Rows from block 9 of the fusion encoder, named by matrix and row number. Rows with one number belong to one attention dimension. Each number is 500 + 40 x the weight over the matrix's rms, rounded and kept within 0 to 999. All counts start at 0. Numbers have three digits each.
# q: attention query, key and value (stacked) (fusion_encoder.blocks.9.attn.qkv.weight, 576x192, the q third), inputs 48-95
# k: attention query, key and value (stacked) (fusion_encoder.blocks.9.attn.qkv.weight, 576x192, the k third), inputs 48-95
q.70:511491542488492494510510493422520549445516415429530423520451490444550439468451584516493503452511609462494570461506531390476552492469533487458493
k.70:566528447492566503480562483533625530492516501525479502458512477558528562533538477451535497500414504522504520544431521494468510539525467474537441
q.71:448537485526641475538475428445542488586436432486398478510490625516528437463456576494502464494516456429506487502489537512512490494472572500566494
k.71:480493527425487479532523500528443497567583546549471484517437533477427437542532517485397503491489459505433545498610469566443492496491490587501548
q.72:453492524510512434521468504342409485461504548495462445541504454467542454442535472536433466524463467473524454485485446517471446470554489469491449
k.72:552532485533500436496483537522547520466541448531519518534442522495453506485513503451537578489533445566465523491542462514446425521398484562550581
q.73:503519439534543473526482446554433495440570521480480463525493510450539470521477433512438527462432490493455487506503590534518436488504439432539520
k.73:498480509447457471478451614464534459463529523475576494460535512468544444523533512480460539496474476541496493568467468448526530498470475539536580
q.74:469504515454486618485505500521570499461511485577482474501532481475510575545487499550489571451445530456453473504490568542498508491571476500457497
k.74:438466474443524515491492512477559510494473493447505538493499509582503503517407499459464523499544553507537469513497531490485563523442494491489474
q.75:467561502462463472462568554491582568443484456471501558482495426443541496483439478531514429500437502611415504456478513491467600414543508478518518
k.75:574489525492539541461485469510540543453567476489500492481495490484507526538456568540482404601425497521487521544505542487582569561528495494483485
q.76:468482482502546477468505440538507551480463471535533483508541450542476504515494467507493429484568509559511512502570545444481536499524483477480447
k.76:502467450497510511500497484502451536478474465520476537530419485479487558542493576538502523567473504518443525514482459499486442454494498595540476
q.77:546413460531498501525521484550450500491454481516478523490457525472484465490562534509496479488580397501512476505615471510529506532541472529533479
k.77:533533479470555449483458529489520491514480525497434511516491511453498481514509450453505519505460475443517559467497506484497553455594493485484546
q.78:555591468549535543599478430409548505449507491518519522470538551450521492492519454438502496497507461447445414465506507446571507437455534413542533
k.78:525549469482485467454537492477530499520473501490506474465533543525541513549454471443497492524463481541419523404510460495473542522545463499508558
q.79:510503541547530455489508465489522463511506494527503487548500489473426518482560461527519455506482423442508494532503485534501495459526548572473474
k.79:505478493527472494511517530549474545526497483483497541541434516474544503476459457479452521529572514426492538470544457444533482450509513534503568
q.80:522508500551485515424491473574480556509450551439427449483466546460515527568495483501502477502533468503482523484543461538526464532505497488505474
k.80:490524548511454493465474596501424420496481533535521504528559507519394423410503485555567473517522542470540442519523502512483531532472448503462521
q.81:491503444476433458487492515474492564418450502506570491454550510525503574473590459552517505568457392460422473506513557489530577420520516500478459
k.81:511530440480508547458564497534440567420442518532503557530496549468523498500409539450525484571502538456488491460501437522529458484475433581512500
q.82:618495469466504553516508523556479521491481490465501554410399506559480544481541462506513470421527540462566470524442496498521484463508457494551465
k.82:487479468468448480502465535497520469502492498553489512499509556519502440488528547572521414507464491543493520483489457530504597448476526536524471
q.83:446522510581478481472511456503514507540485570489512537469533462455543483476498531460478486491485463518502530534526452467578509549428454476539497
k.83:535545466547605480452510441530454551460471552443472455545491480534486472522519538512474466470469483512533497492529439488474514627536444533439502
q.84:492448534558515509430472458571540480489484515465512533588567540503444472551492469583536458488486519508492563572416510513518420492511430446579480
k.84:512481543475391415542461502481476440476533491476527538534468465402562437579616524512519483511473513510566520475496458578523497493501501482456422
q.85:463619574509522505457479537451440478490503532467482410490532474472488525522478487519543458474462401536484447493482494462484486450502495471489451
k.85:525509463495470525487561524525506532511525459496510499463487462440505488508542496506519509474523570492510510527529435523493467537461576534433504
q.86:493473539485577525508532519437501498462455470476568568518512551441426577485493397629491500454501512455505509480485521520537491555488544484479514
k.86:556504511406472482501499444478539406527580465506529536494498455464515492521471487504527551513536547556477464490458485488496465398477520512547499
q.87:472569559497531551529556480519447516478364513462407485507474527503464504454506417567518573425495517507539444497470516517574427534521549442538487
k.87:429501497522475464446499579543534474485497479475514487476528503518532439476555496514452530446518522576530579468555447413430436501457573565519435
q.88:465480495482481498497549458508537495500549505574554570539598490459484507529468491421508475538494509550550515469507438494506519530450493526505539
k.88:421477462562482530494514444524492514517473536457444556443533575505472529507425549491485510486487533500495487552544495522464537532553486455587500
q.89:530528506482482492477489452524536520499553484520509551526589556533489479535460515431525421650468505529511441476508542429514469444526477486489551
k.89:522515478473438511493471542544502477590437544440428522494472510518471541504521533459510508426408555564495509446566502549515523555527581469493532
q.90:503489525496450422506567511484594461488535496510523482519478482509539466474469570495544536542463490532448525493413476489543553505449454484511450
k.90:511533487473516541520469471533455504439537465523467534478505534436427531484402504566528335526481516484433419509489516540511482455463433457548513
q.91:526441549511504448505514469445504494519480422497425550493481545488474549537514484528488420488532494442468497529469512442519559422508511524501520
k.91:562449489538562471520601450471531532454546533544470492474538503465473439527458563524503489530477513438466479465536485424437511505521463524579503
q.92:487540501424434479461435512502424521503465483493534496513550461515425429444489515561463499445581516488463514491412488536493455483508514528455529
k.92:508521485450474483557512496494532521536528468520491503493464431489582579522550495433541562493459522510540467545434459491494454571460475466500460
q.93:582420508505554521517507598533502540458494529474458404512473413457561439495459494542452495408417478499474541565536534443596503440536525479569450
k.93:474518513540487489509476469475477501458520461470499544544460606478470462501538547521500463438515478551519448443569461511538479494463516616499475
q.94:525515536530508493468515534518477455463474520581560552398482496475570504551470526548486422481469440492537482483488485455540406512484537551508540
k.94:539530508478515458518536512454401498596508488500510493586428460464478454467528552458550587486505534523477548499541464495491540492550502553521542
q.95:534575480463517473550527438538540475591525500527481482468495532466503469484605464594520499507494413521518504514516529599544473553461533503562544
k.95:491503535516448435500443556535402542500501537411493511470562453465473556509572511467514525580468568452494474545489490500515444442576413589467525
q.96:457520512441537494450487528439560488478488413518476509498530417459588509456515556515487416501498416569512506401550542434522527487540466472507469
k.96:528509475509508434528568436465528548473553468505431501553483555443555393503503540503490492500458550501440480564496472592584516471406432448443505
q.97:573416481465502469500477466539420493485475499439487582415484562556498456502432532457526500502486557478535488460495467487463498580491534549564551
k.97:516497473509572446476557525463460495561479591494480531504514464477483517467526434511459531483527497454477519548397498457428538533491545485511378
q.98:504536521486495475427535370508515518502490452547502509458448460501504515481491545529491525509502523525553524502558516446448472474552565600522521
k.98:499423454453491473532505560514494473484511441502441468542424474511479438481584498545512423494472544457501491492505507546493582509496465494518501
q.99:442530524490528511539621487473460529464488464475459419458449513467453424503490503516532517455469478528440516554553558487567455492475421555569487
k.99:478546450454436540500502495536572526468530447528529505548449589545487558435500407558510493517482547440474517466522482507452439518472491422458522
q.100:591516501427559477549441440442568504513473466488481430489452518501502572465512516505472520459493514516531526473490444453469464488519507505453532
k.100:427503540470544457514512470519482528449524503472575540424514481482562435529502509532458476492496506524451428475474517522496547499456454477587485
q.101:502471500515520593579468498460516503484407575536447505463585513435446509502502527482480532482515495429495428505552582542510457487557504451498513
k.101:482555511435513524565490408544540508488520514530490487478519478545509544521409456509514505536446458502473519484475456562471522520547523452446512
q.102:390560491491547447551562451464545438548472466508532495484503482518492466520569496487555536484504499492464471504483518449486533525577555503493484
k.102:573467499531406519469461439506578508430541447495494497497490480538546479509563515483477438470542505520415522389510454564497493466435536537516490
q.103:508437472509555524509484526417498470504434554475401499492473488448530511533449464528476420422502482528536435553474462485475500446470509482489480
k.103:515408512501443507498525515496449519487603512497474520483522419465505523500472474545547489549474542491529499542492540485521489538542555547480546
q.104:516456529455440579514465515493493519463440534516492514499520513528479550518499608502545529574513488489484434549477520471482498496492486484458556
k.104:535524485510539505455522570479564535623503520511512485506451453524438456462391425482534451569448489532520455442523458481476501523491469517527470
q.105:528531491490478488481492544520531569485492487543498515500463502506490507475552495529416514490467479507490518453473488534496503510514521529457487
k.105:553568563574498453529495502465466503537419521524524475521464490484498479486447541494478505517520554489463537497567535506537466440495548438492514
q.106:502479524432559519505447500464514496484486462525492480542459482485504501472480444497576491487529448523484475575478492468478573475511499501481527
k.106:471476441459510558522526490466472578577527513463502570469513412523495532442453510581523431507443541555522457491572550484546534542577508553511537
q.107:521537508505534496503417557495587463365534520545555453516496464426492525427520605618517449535515489528495553462426423544459422461575490491490532
k.107:504526491455486501477519475454487522589520391480466522460485521509473432478491473519582462547502620539510434595579455452643531488458541529522438
q.108:430511504490610520494503491502556533564447534559431488465576539489506469447467482479464552492520482582579495557526515492487517449552437467418476
k.108:493483500456480513550533469484581543434478524502518511505556520507562450527449494540539400461458491484465543579510509506482541501637525466403605
q.109:492511550463571556488499507513434556493511515441449522549478479416491601475522416515428552543484530545491567581542480460429538450565539491458497
k.109:470543544493498494467424556579512516530455507488530498496503429577535475522473580451544496472513481513456503449519480487427483522472493547572519
q.110:486390471471551467520508511541464561444440420497476555474491493509491411506505479460414500482465377570464493451491499526518496493444483490531523
k.110:501552518438541513515520414437507528519554437533534531508562532500557555482562498584611519489527593501486451520526519508502456524477480437567449
q.111:513476467472462526498561479495492536551617487437556459559473497516529540514476492454510449452564554508471521442514574523503516549441605488471600
k.111:475491468470512572487521500495436457474472518471507490514467499494546492511564523529538527461535452494500513504459489512481458520527531434524465
q.112:486498478503515534531467508574491531492514453478524476574461502487458503557531446497443473497491515532448455490506482548502412472522524471489489
k.112:567469541496524479515510487523533436424484470471529472524549501502510526507530492542522554510537420533494457491543510556543432478416542466467548
q.113:547473486380446497506482470548489491499390494497508510409496441536443531509486499455445508527442461545503540490547555486491466550516498525490552
k.113:513510568549480534480505489565553479449484508499527440538538555528518485521496420471555471502555514551464480544500491467517554494521481409459452
q.114:431535501468485516527458488548541442504485442476503434463464542470450535530496599504472509537425507477521505513487484548468475515471507571516499
k.114:530465523510447510470554521512529468518479480414465497593411494517554399566575390497475461457476540487450533490493498515494494513452492490485579
q.115:474489570539566487544532507547439523519567487462497492512473524539511470501478451471502499495511494428527494473490516488522473444497492445588523
k.115:510447468488452561526502538423592481554457563513549548482498483479581555469515423524500451493418405523399465542464580464469522576473483440578579
q.116:448552552502517514442468462514546546557495475515452499517538553504499539475509503499540476519550515556508490482432501485558459475495516555498531
k.116:482498469473491534444566558439473546597507455549481547436405476506420359573496503509503476506531568542542551461540543547540529426579502533540492
q.117:467521419487532557524491454428513554506512442561441436467512559500531450502487571521505450474476413580436463545448480514472570397466445400477491
k.117:445476409501565474460551477482416578528496461471451452469483532536475503508364527447548545509475616473502451494398457537469498543534528568445526
q.118:472473437539479478472512546490532503533426514549483482518468477561473543506585607455448422512569413503512465420455469474497450541567469459539478
k.118:547515577514507456495510405509452491468561525508502556503511447467503484537504545423614540549488469511520504591474494500459459465478478406455493
q.119:470523516528532505468518547531483472452561450540438599481509541457503464501474452420507493403484495460495487498573511492556429442452488495516502
k.119:513512539500501490530483469432545525428491483466468465597560569464537582469499545508452497465511459480503498536452568436439549545476506451538467
q.120:507554478506572480515521522497475502494515496537487582467421528479492459515534482527393486456476452591510515465490436451486603491523463521401493
k.120:484476523513481536530463441521498462496454457508488416563512491466558491433548582497573432450510502493469526606453477520458528455537477533509578
q.121:492460476458495488476481521489496492515575510567507563550428467511500506512478491495497518497517521509558445520562518458420511534577468511508524
k.121:549500523465513563538474542521464458493489459435439484551451456540513511493453532503450483456450473485540503511582525492484557533523480435453496
q.122:498561530562493571456483513530457530466491573537486531465522445528509556467471488454461492518541537543534493441556497473469433533441383541466475
k.122:511499467536482465497552515549498523545447521477515518529527486545438483488486470513473443461477450475533526544500470552412557426422454488488423
q.123:584499473547531501561577610499490469440544532491430468579502480465576499527441514506477454506474531464505533499511543520493461465453501507543486
k.123:437503468469559501498482459527567477489479487501433488484526499502497444441442523461525536554473495487575573525529440486573438533555520452489520
q.124:434503514479427513515520492487477539479571514501540542545515530495462527507525544443495506505501502487527479472503551529414585444494528515472531
k.124:544493462510482501558455436473518455483467465441457447541492527578552425525441381540505452491484485455439476519488486523534417554536464489529462
q.125:514447462566506502461560514445507482492495448430517580449472462506468532580474593481542477452462474455470466576464476437518459485497585470522533
k.125:452534568517517500522530504503535498442576512452516500495446453497465487438448497421535575509563493494422482525487549460463541522501515423545460
q.126:502476485478484499522530494519547543537552469562494531493556492473567569575482509441447530510517555530515502468496448506533487421484561575450560
k.126:526503499494501541518462484436576511520490482517490435534527521571499413487623482481527468424593515507525518514542518458521471579528516429545526
q.127:444521493494483529458530468479554496537592486508565481508449488494503523528503479502516465501511573480509595508536488477460506423495498522453556
k.127:527525500550506447473445498451581518455420457563488515528481554532503401508532480507460540458545476515446446478585470517525456534508503454488465
q.128:559540494535512489523491546463433580502539448501435446464499532530472546544486525471527552462484497433450510465536474513456528518462466448515411
k.128:467450502526484482574489465520474483537516531474483554476481517463506473435435488453469511544553500532475458544492526524519487496602568580415450
q.129:537502577445535548504497492518511434553480561429593509503540467528469504435403491494485532481485503414428501491514493519559536475506506456531532
k.129:506550474506490529540487527494464427456509505511531522513506523490528542523407514474454506574509571567531514504459560568454479582504562489482501