{"encoder_arch": "convnext", "questions_per_image": 4, "encoder_activation": "swiglu", "fusion_encoder_layers": 12, "fusion_encoder_norm": "rmsnorm", "fusion_encoder_norm_position": "pre", "fusion_encoder_inner_norm": false, "nesterov": true, "orthogonalizer": "newton_schulz_5", "steps": 12500, "epochs": 3.9, "lr_schedule": "cosine", "warmup_steps": 2500}
Rows from block 4 of the fusion encoder of a small model that answers yes/no questions on an image's attributes, named by matrix and row number. Rows with one number belong to one neuron. Each number is 128 + 32 x the weight over its row's rms, rounded and kept within 0 to 255. All counts start at 0.
After each neuron's rows are labels from the 100 texts, of 14976, where the neuron reaches its highest value: "fires on" is the input token at the peak. Only what is clearly more common there than usual is listed. The data: regions of photos with short descriptions (Visual Genome).
# fc1: MLP up (fusion_encoder.blocks.4.mlp.fc1.weight, 1152x192), inputs 128-191
# fc2: MLP down (fusion_encoder.blocks.4.mlp.fc2.weight, 192x1152, transposed), outputs 128-191

fc1.325 [161  61 146 161  88 123 126 142  98  92 168 141 140 132 170 180 139 138 122 136 155 139 180 138  78  70 153 128 108 109 171 132 140 171 101 128 117 138 104 126 134 161 129  89 122 146 124 150 147 145 123 123 138  59 134 140 102 150 144 159 144 114  97 106]
fc2.325 [ 88 157 161  85 166 146 107 164 145 110  87 147  67 106  80 125 132 156 120 170 132  96 119 145  76 168 123 157 143 101 130 114 134 113 133 181 128 132 113 152 132 159 101 147 108 124 114 108  87  96 127 158  99 143 136 127 109  94 116  75 229 128 174 106]
fires on: "dog"; "woman"; "man"; "zebra"

fc1.622 [167 157 156  58  67 155 126 100  92 123 164 188  90 149 124 110  95 126 130  88 109 108 154 114 138 132 154 107 178 121 151  97 144 152 115 161 148 143 144 132 130 202 129 154  98  98 133  50 132 120 105 120 102 148 105  98 136 123  99  44 189 146 114  68]
fc2.622 [ 90 130  41 188 120  86  88 141 160 137 150  86 177 145  90 116 136 140 146  81 121 114  38 144 143 112 145  79 112  82 115  93 134 105 153 108 145 135 135 111 141  94 156 141  99 152 181 147 170  82 106 123 128 120  59 168 154 129 149 200  82 133 162 143]
fires on: "trees"; "tree"; "leaves"; "sign"

fc1.302 [193 109 106  81  76 154 164 117 192 139 159 146 131 107  93  76  90 130 196 116 180  94 138 173 185 107 168 142 178 125 128 146  95 152 187 151  53 151  88  92 103 108 118 148 136 138 193 157 117 115 175 184 111 144  74 171 108  85 187 156 141 115 118  80]
fc2.302 [103 170 144 152 111 116 126 121  69 120 197 141 142 161 122 109 110 164 146 148 110 162  54  85 109  99 176 151 153 157 142 171 161 138 114 123 101  88 182 162 153 172  97  60 104 142  98  93 186  73 157 107 121 102  89 120 146 147 125 121 106  98 155 133]
fires on: "dog"; "motorcycle"; "bird"; "sheep"

fc1.36 [198 132 138 115 153  88 155 130 117  73 124 110  97 117 120 119 178 158 135 116 143 178 145 107 129 186  99 153 163 120 142 182 119 162 169 175 199 125 160  40 124 134 122 153 104 121 129 196 116 175  84 168 155 133 137 123 140 127 100 122  98 153 133 144]
fc2.36 [115 105 113 156 110 162 158  84 182 187 138 136 145 167 179 128 146 137 111 160  96 127  85 103 126 173 106 125 167 165 114 131 146 113 127 108 199 169 120 149 110  87 120 146  99  99 157 110 101  68 118 113  76 108 103 183 101  85 169 163 146 153  98 114]
fires on: "trees"; "snow"; "elephant"; "tree"

fc1.626 [ 69 100 174  97 147 213 207 126 113 177 104  89 145 101  88  97 135 106 165 144 140 141  68 119 131 123 134 129  88 142 109 119 137 105 170 157 108 131 144 119 119 129 177 147  95  93  97 141  91 117 130 150 128 137 130 104  80 108 153 204 116 143 103 131]
fc2.626 [178 174  70 153  81   3  63 129 173 142 110 154 149 171  76 165 130 117 128 155 139 156 156 135 108 150 190  49  81 152 154 128 133  75 109 128  76 164 103 107 114 140 146 130 122 142 135 102 121 128 124 180 117  96 176  88 121 147  72 110 125 111 127 141]
fires on: "motorcycle"; "laptop"; "shirt"

fc1.571 [104 114 113 139  91 114 141  68 153 167 146  93  88 123 127 140 128 117  89 130 162 100  97 112 164 100 129 117 173 184 122  95  70 122 167  66 131 131 176 138  79 131 122 166 165 166 151 130 119 155 181 123 129 109 178 166 111 134 106 146 117 120 238 115]
fc2.571 [128 107 173  81 130 110 140 162 105 130  96 153  94  94 133 189 128 116 170 141 121 158 105 112 143 112 124 150  98 136  98 126 134 121  75 157 141 111  98 113  91  82 138 125 143 128 117  81 130 190 198  47 138 168 151 143 166 121  54 140 110 105 159 119]
fires on: "grass"; "surfing"

fc1.515 [197 130 134 100 112  77  90 141 180 134 152 138 103  92 159 127 101  88 164 145 157 149  85 141 162 110 131 138 109 116  84  81  65 145 117 183 176 132 116 185 114 135 165 111 134 129 190 127  93 169 156 127 140 105 121  91  77  75 103  64 123 140 147 178]
fc2.515 [100 128 118 134  98 153 142 139 147 132  84 117 112 172 162 158 135 129 132 175 134 125 121 121 128 123 153 102  94 138 153 154 124 110 129 102  92 179  96 132  78 102 165 124 102 184 136 151 160 154 130 119  73 150 103 152 145 131  70 146  62 120 117 136]
fires on: "dog"; "brown"; "meat"; "pizza"

fc1.476 [105 129 119 100  63 160 126 141 136  90 124  62 137 164 102 153  87 172 139 143 136 158 112 128 145 114 131 183 172 118 137 108 137 146 169 124  97 107 150 105 149  71 151 112  76 176 121 127  61  84 111 172 150  80 162 112  98  95 173  95 124 164 174 113]
fc2.476 [148 121  95 151 101  96 117 160 118 146 149 147 144  76 146 117 163 140 140 174 164 145 155 142 146 113 125 154 124  55 194 150 108 134  50  97 121 104 105  92 159 171 145 147 149  73 125 213 132  92 126 155 128 156 149  89  98 154 103 144 130 116 171  82]
fires on: "dog"; "bird"; "bear"

fc1.331 [102 118 102  97 131 102  76  89 182 140 138 139 141 120 168 137 148 111 142 130 169  86 160  84 108  85 112 116 180  60 152 148 151  83 104 129 110  80 179 112 129 140 115 127 146 132 159 170 198  96  85  70 162 158 131 162 139 110 111 103 104  71 140 145]
fc2.331 [131  92 170 104 118  95 186 149 126  93 150 145 136 120  80  58 134 112 144 165  76 207 191 147 115 124 119 131 155 100  79 113  96 169 174  98 129  91  33 154 118 106  98  67 101 164 151  79 109 185 146 112  64 156  82 153 150 114  86 150 184 120 110 148]
fires on: "grass"; "train"; "pizza"

fc1.189 [ 65 117 152 104  82 111 134 113  98  66 154 100  73 107 146 123  91 151 116 151 133 154 104  68 170  99 130 126 124 136 113  86 115 116 132 160 149 114 143  51 133  98 138 142  92 169 146 184 101  55 179  93 149 185 135 117 132  92 149 103  87 122 115 136]
fc2.189 [166 112 151 136 111 135  92 117  99 143 128 150 107 137 201 110 123 115 155 134 109 111 142 192 133 164 132 111 116  90  99 107 164 126  83 101 150 151 125 158 110 139 128 113 165  89  87  83 132 146 106 149 100  76 145 119 155 174  44 166 244 160 160 127]
fires on: "snow"; "walking"; "ski"

fc1.312 [162 120 110  96 169 159 104 117  86 152 171 197 101 131  60 146 103 139 169 104 126 162  89 156  95  92 158 158 111 154 103 152 158 132 137 110 160 167 111 141 134  99 130 112 160 144 143 139  81 138 133 103 160  75  98  98 168  56 127 110 229  98 112 150]
fc2.312 [101  93  71 151 166 185 136  61 144 159 112 133 122 136 139 151  63 131 110 144 145 106 107 190 118 145 187 120 115 107 165 125 160 119 162  89  97 123  65  33 144 120 118 146 130 116 115 110  78 124 105  91 168 107  98 166 136 146 115 148 111 168 129 131]
fires on: "dog"; "zebra"; "cat"; "motorcycle"

fc1.669 [103 143 129 150 144  83 162 141 206 127 111 130 147 106 121  93 134 145 118 128 106 134 133  89 168 172 147 124  64 137 144 164 192 142 124 143 127 124 150 138 142 174  52  83 131 123 105  78 130 110 141  70 135  90 118  64  93 123  95  81  92 107 168 133]
fc2.669 [165 118  65 135 186  98 150 140 126 125 170  94 164 133 141 141 124 137 141 121  89 139 150 143 158 112 142 166 153  83 147 119  94 134 124 122 121 149 105  84 120  86  95 130 159 128 124 127 164 174 146 169 137  71 113 161  85  98 106 140  83  75 113 158]
fires on: "grass"; "tennis"; "field"; "sheep"

fc1.706 [ 92 135 109 116  93 104 142 185 136 126 109 124 115 110 117 143  83 152  70 134 204 139 197 106 188 128 123 101  62 117  98 115 124  96 173 175 126 109 100 142 143 122 134 155 130 112 122  75 154 187 128 127 113 144  71  89 136 123 164 175 104 187 141  76]
fc2.706 [136 123 134 160 165 134 164 121 120 113  71 118 139 197 122 103 139 160 159 136 101 108 161 160 113 129 110 108  86 166 149 138 113 108 136  98 107 181 203 139  85 126 135 127 223 175 171 179 176 128 138  89 133 148  93 102 131 104 114 115 176  76 102 120]
fires on: "grass"; "red"; "orange"; "field"

fc1.156 [194 124 165 141 127  97  83 139 148 144 155 107 116 125 128 163 148 141 100 122  94 155 176  94  45  51 130 139 131 152 114 150  84 165 188 199 167 116 111 141  95 135 121 155  91 103 135 144 119  96 162 107 102 144 114 117 170 163 126 130 178  91 119 163]
fc2.156 [ 98 110  82 168 196 144  95 109 125  98  85 179 126 158 167 160 132 138 128  91 118 139 138 169 113 175 153 134 174 137 176 105 177 142 180 150 132 155 171 105  96 128 214 127 115 146 116 160  71 131 134 157 146  70 130  88 192  76  92 145 145 125 130  97]
fires on: "motorcycle"; "woman"; "man"; "wheel"

fc1.351 [101  97 115 114  95 152 139 103 125 104 138 137 175 127 162 101  91 121 111 101 123 188 138  99 171 100 122 135 133 141 110 153 160  89 177 169 183 162 147 125 159 120 167 127 118 149 159 172 154 163 132 103 144  91 203 129 132 130 160 114 130 133 110 148]
fc2.351 [119  71 105  84 138 125 201 184 128 140  87  98 172 105 202 126 116 102 147 188 113 167 211 164 136 138  80 133 163 118 149  60  81 119 112 115 156 160 153 103 138 152 139 105 155 148 129 125 138 140  86 129  78 112  89  86 139  89 157 130 214  64 118 125]
fires on: "skateboard"; "player"; "baseball"; "snow"

fc1.67 [136 152 129  85 112 122  78  78 136 100 211 170 108 171 118 114 195 134 136 165 139 103 178 182 160 134 186 152 129 132 136 143 130 161 119 180 123 126 141 165  49 123 102  92 125 103 107  92 112 144  79 111  92 150 157 119 101 116 100  46 154 156 105 154]
fc2.67 [116 150  82 173 114 118 143 144  86 140  62 109 119 109 110 123  73 153 122 148  88 176  47 110 153 131 158 105 131 187 152 140 124 149 121 115 119 147 111 102 171 141 145 155 136 130 177 149 173  80  80 144 142 111  67 161 142 111 213 184 140  98 134 101]
fires on: "trees"; "zebra"; "horse"; "giraffe"

fc1.185 [102 109 134 161 145 146  51 149 108 195 183 126 210 122 109 144  91 120 104 143 120  96 132 113 122 144 135 100 101 153 106 169 144 136 111 198 137 120  71 141 154 147 149 150  97 131 130  60 128 118 129 122 101 146 153  93 117 140 146 158 145  89 121 113]
fc2.185 [ 80 132 131 123 186 141 133 114 147 156  74 135 112 120  54 156 105 143  81 127 122 125 146 127 154 143 127 109 101 122 193 150 135 132 149 137 157 151 168 102 129 158 120 143  94 155 158 133 117 111 172 144  93 115 116 162 118 140 147  98 177  90  42 115]
fires on: "skateboard"; "motorcycle"

fc1.602 [215 125 139 140 167 152  62  75  96 154 200 131 110 123 152 140  81 171 100 125 111 130  88 104  94  72 186 150 188 184 142 101 115 123 126 114 160 131 134 145 152 122 101 146 153 147 134  98 133 123 140 164  68 146 160 129 129 110 126  63  79 190 100  45]
fc2.602 [ 98 165  23 180 108 141 147  84 104 121 138 119 121 123 154 163 119 131 112 157 122 164 115 141  69 156 139 108 145  74 119 118 164 144 122 143 103  76 122 112 141 146 129 113  93 105 141 100 147 113  58  75 198 165  63 108 139 145 108 163 161 154 153  81]
fires on: "trees"; "clock"; "window"; "tree"

fc1.417 [ 11 133  97  91 125 211 149 106 167 170 120  93 158  87  96 149 140 110 102 117 105 150  95  36 134 113 109  87  79 184  70 181 162 145 117 140 167 119 117 110 158 138 110  37 121 128 125  92 124 108 123 178 124 143 175 106  70  92 149 149 148 126 127 142]
fc2.417 [136  80 115 113 119 151 111 200 127 116 126 104 116 202  61 166  75  87 166 162 142 183 179 212 134 108 163 124  95 113 125 141 162 133 107 104  96 136 140 114 123 178 129 131 103 145 134 152 112 115  90  83 130 158  47 179 174 138 111 139 154  93 104 109]
fires on: "skateboard"; "car"

fc1.766 [ 58 156 116 113 157 142 106 163 133  95 170 192 106 139 158 180 147 176 178 136 161 128 128  85 132 167 129 152 135 160 129  89 169 122 124 135 109 101 169 108 149 102  94 158 154 152 160 189 114  79  97  75 139 152 178 115 153 152  82  68 172 162 126 161]
fc2.766 [183 142  72  89 126 134  77  92  95 149  86 134  72  46 160 150 150 154 127  95  71 133 132 149 132 169 168 110 128 143  91 129 148 134  90 105 119 151 130  75 121 190 156  79 174  51 103 102 123 108  44 131 136 131 131 153 150 133 163 218  52 212 162 144]
fires on: "snow"; "plane"; "sky"

fc1.17 [161 148 137 149 160  96 107 146 127  77 145 125 142 111 148 144 131 124  98 109 119 180  82 118 107 121 137 106 142 121 119 139  92 145 154 230 142 146 137 185 131 159  90  78  41 112 108 146  97 140 130 124  87 126 123 147 130  63 101  95 181 144 121 157]
fc2.17 [ 88  75  88 115 119 137 166 148 147 174 106  72 135 100 116 167 133 129 104  66  95 208 151 178 101 139 119 161 100 141  91  98  89 139 134  69 141 145 172 101  46 112 126 129 125 121 154 108 147 107  96 130 242 118 164  97 105 136  79 170  99 133 155 128]
fires on: "skateboard"; "bat"; "motorcycle"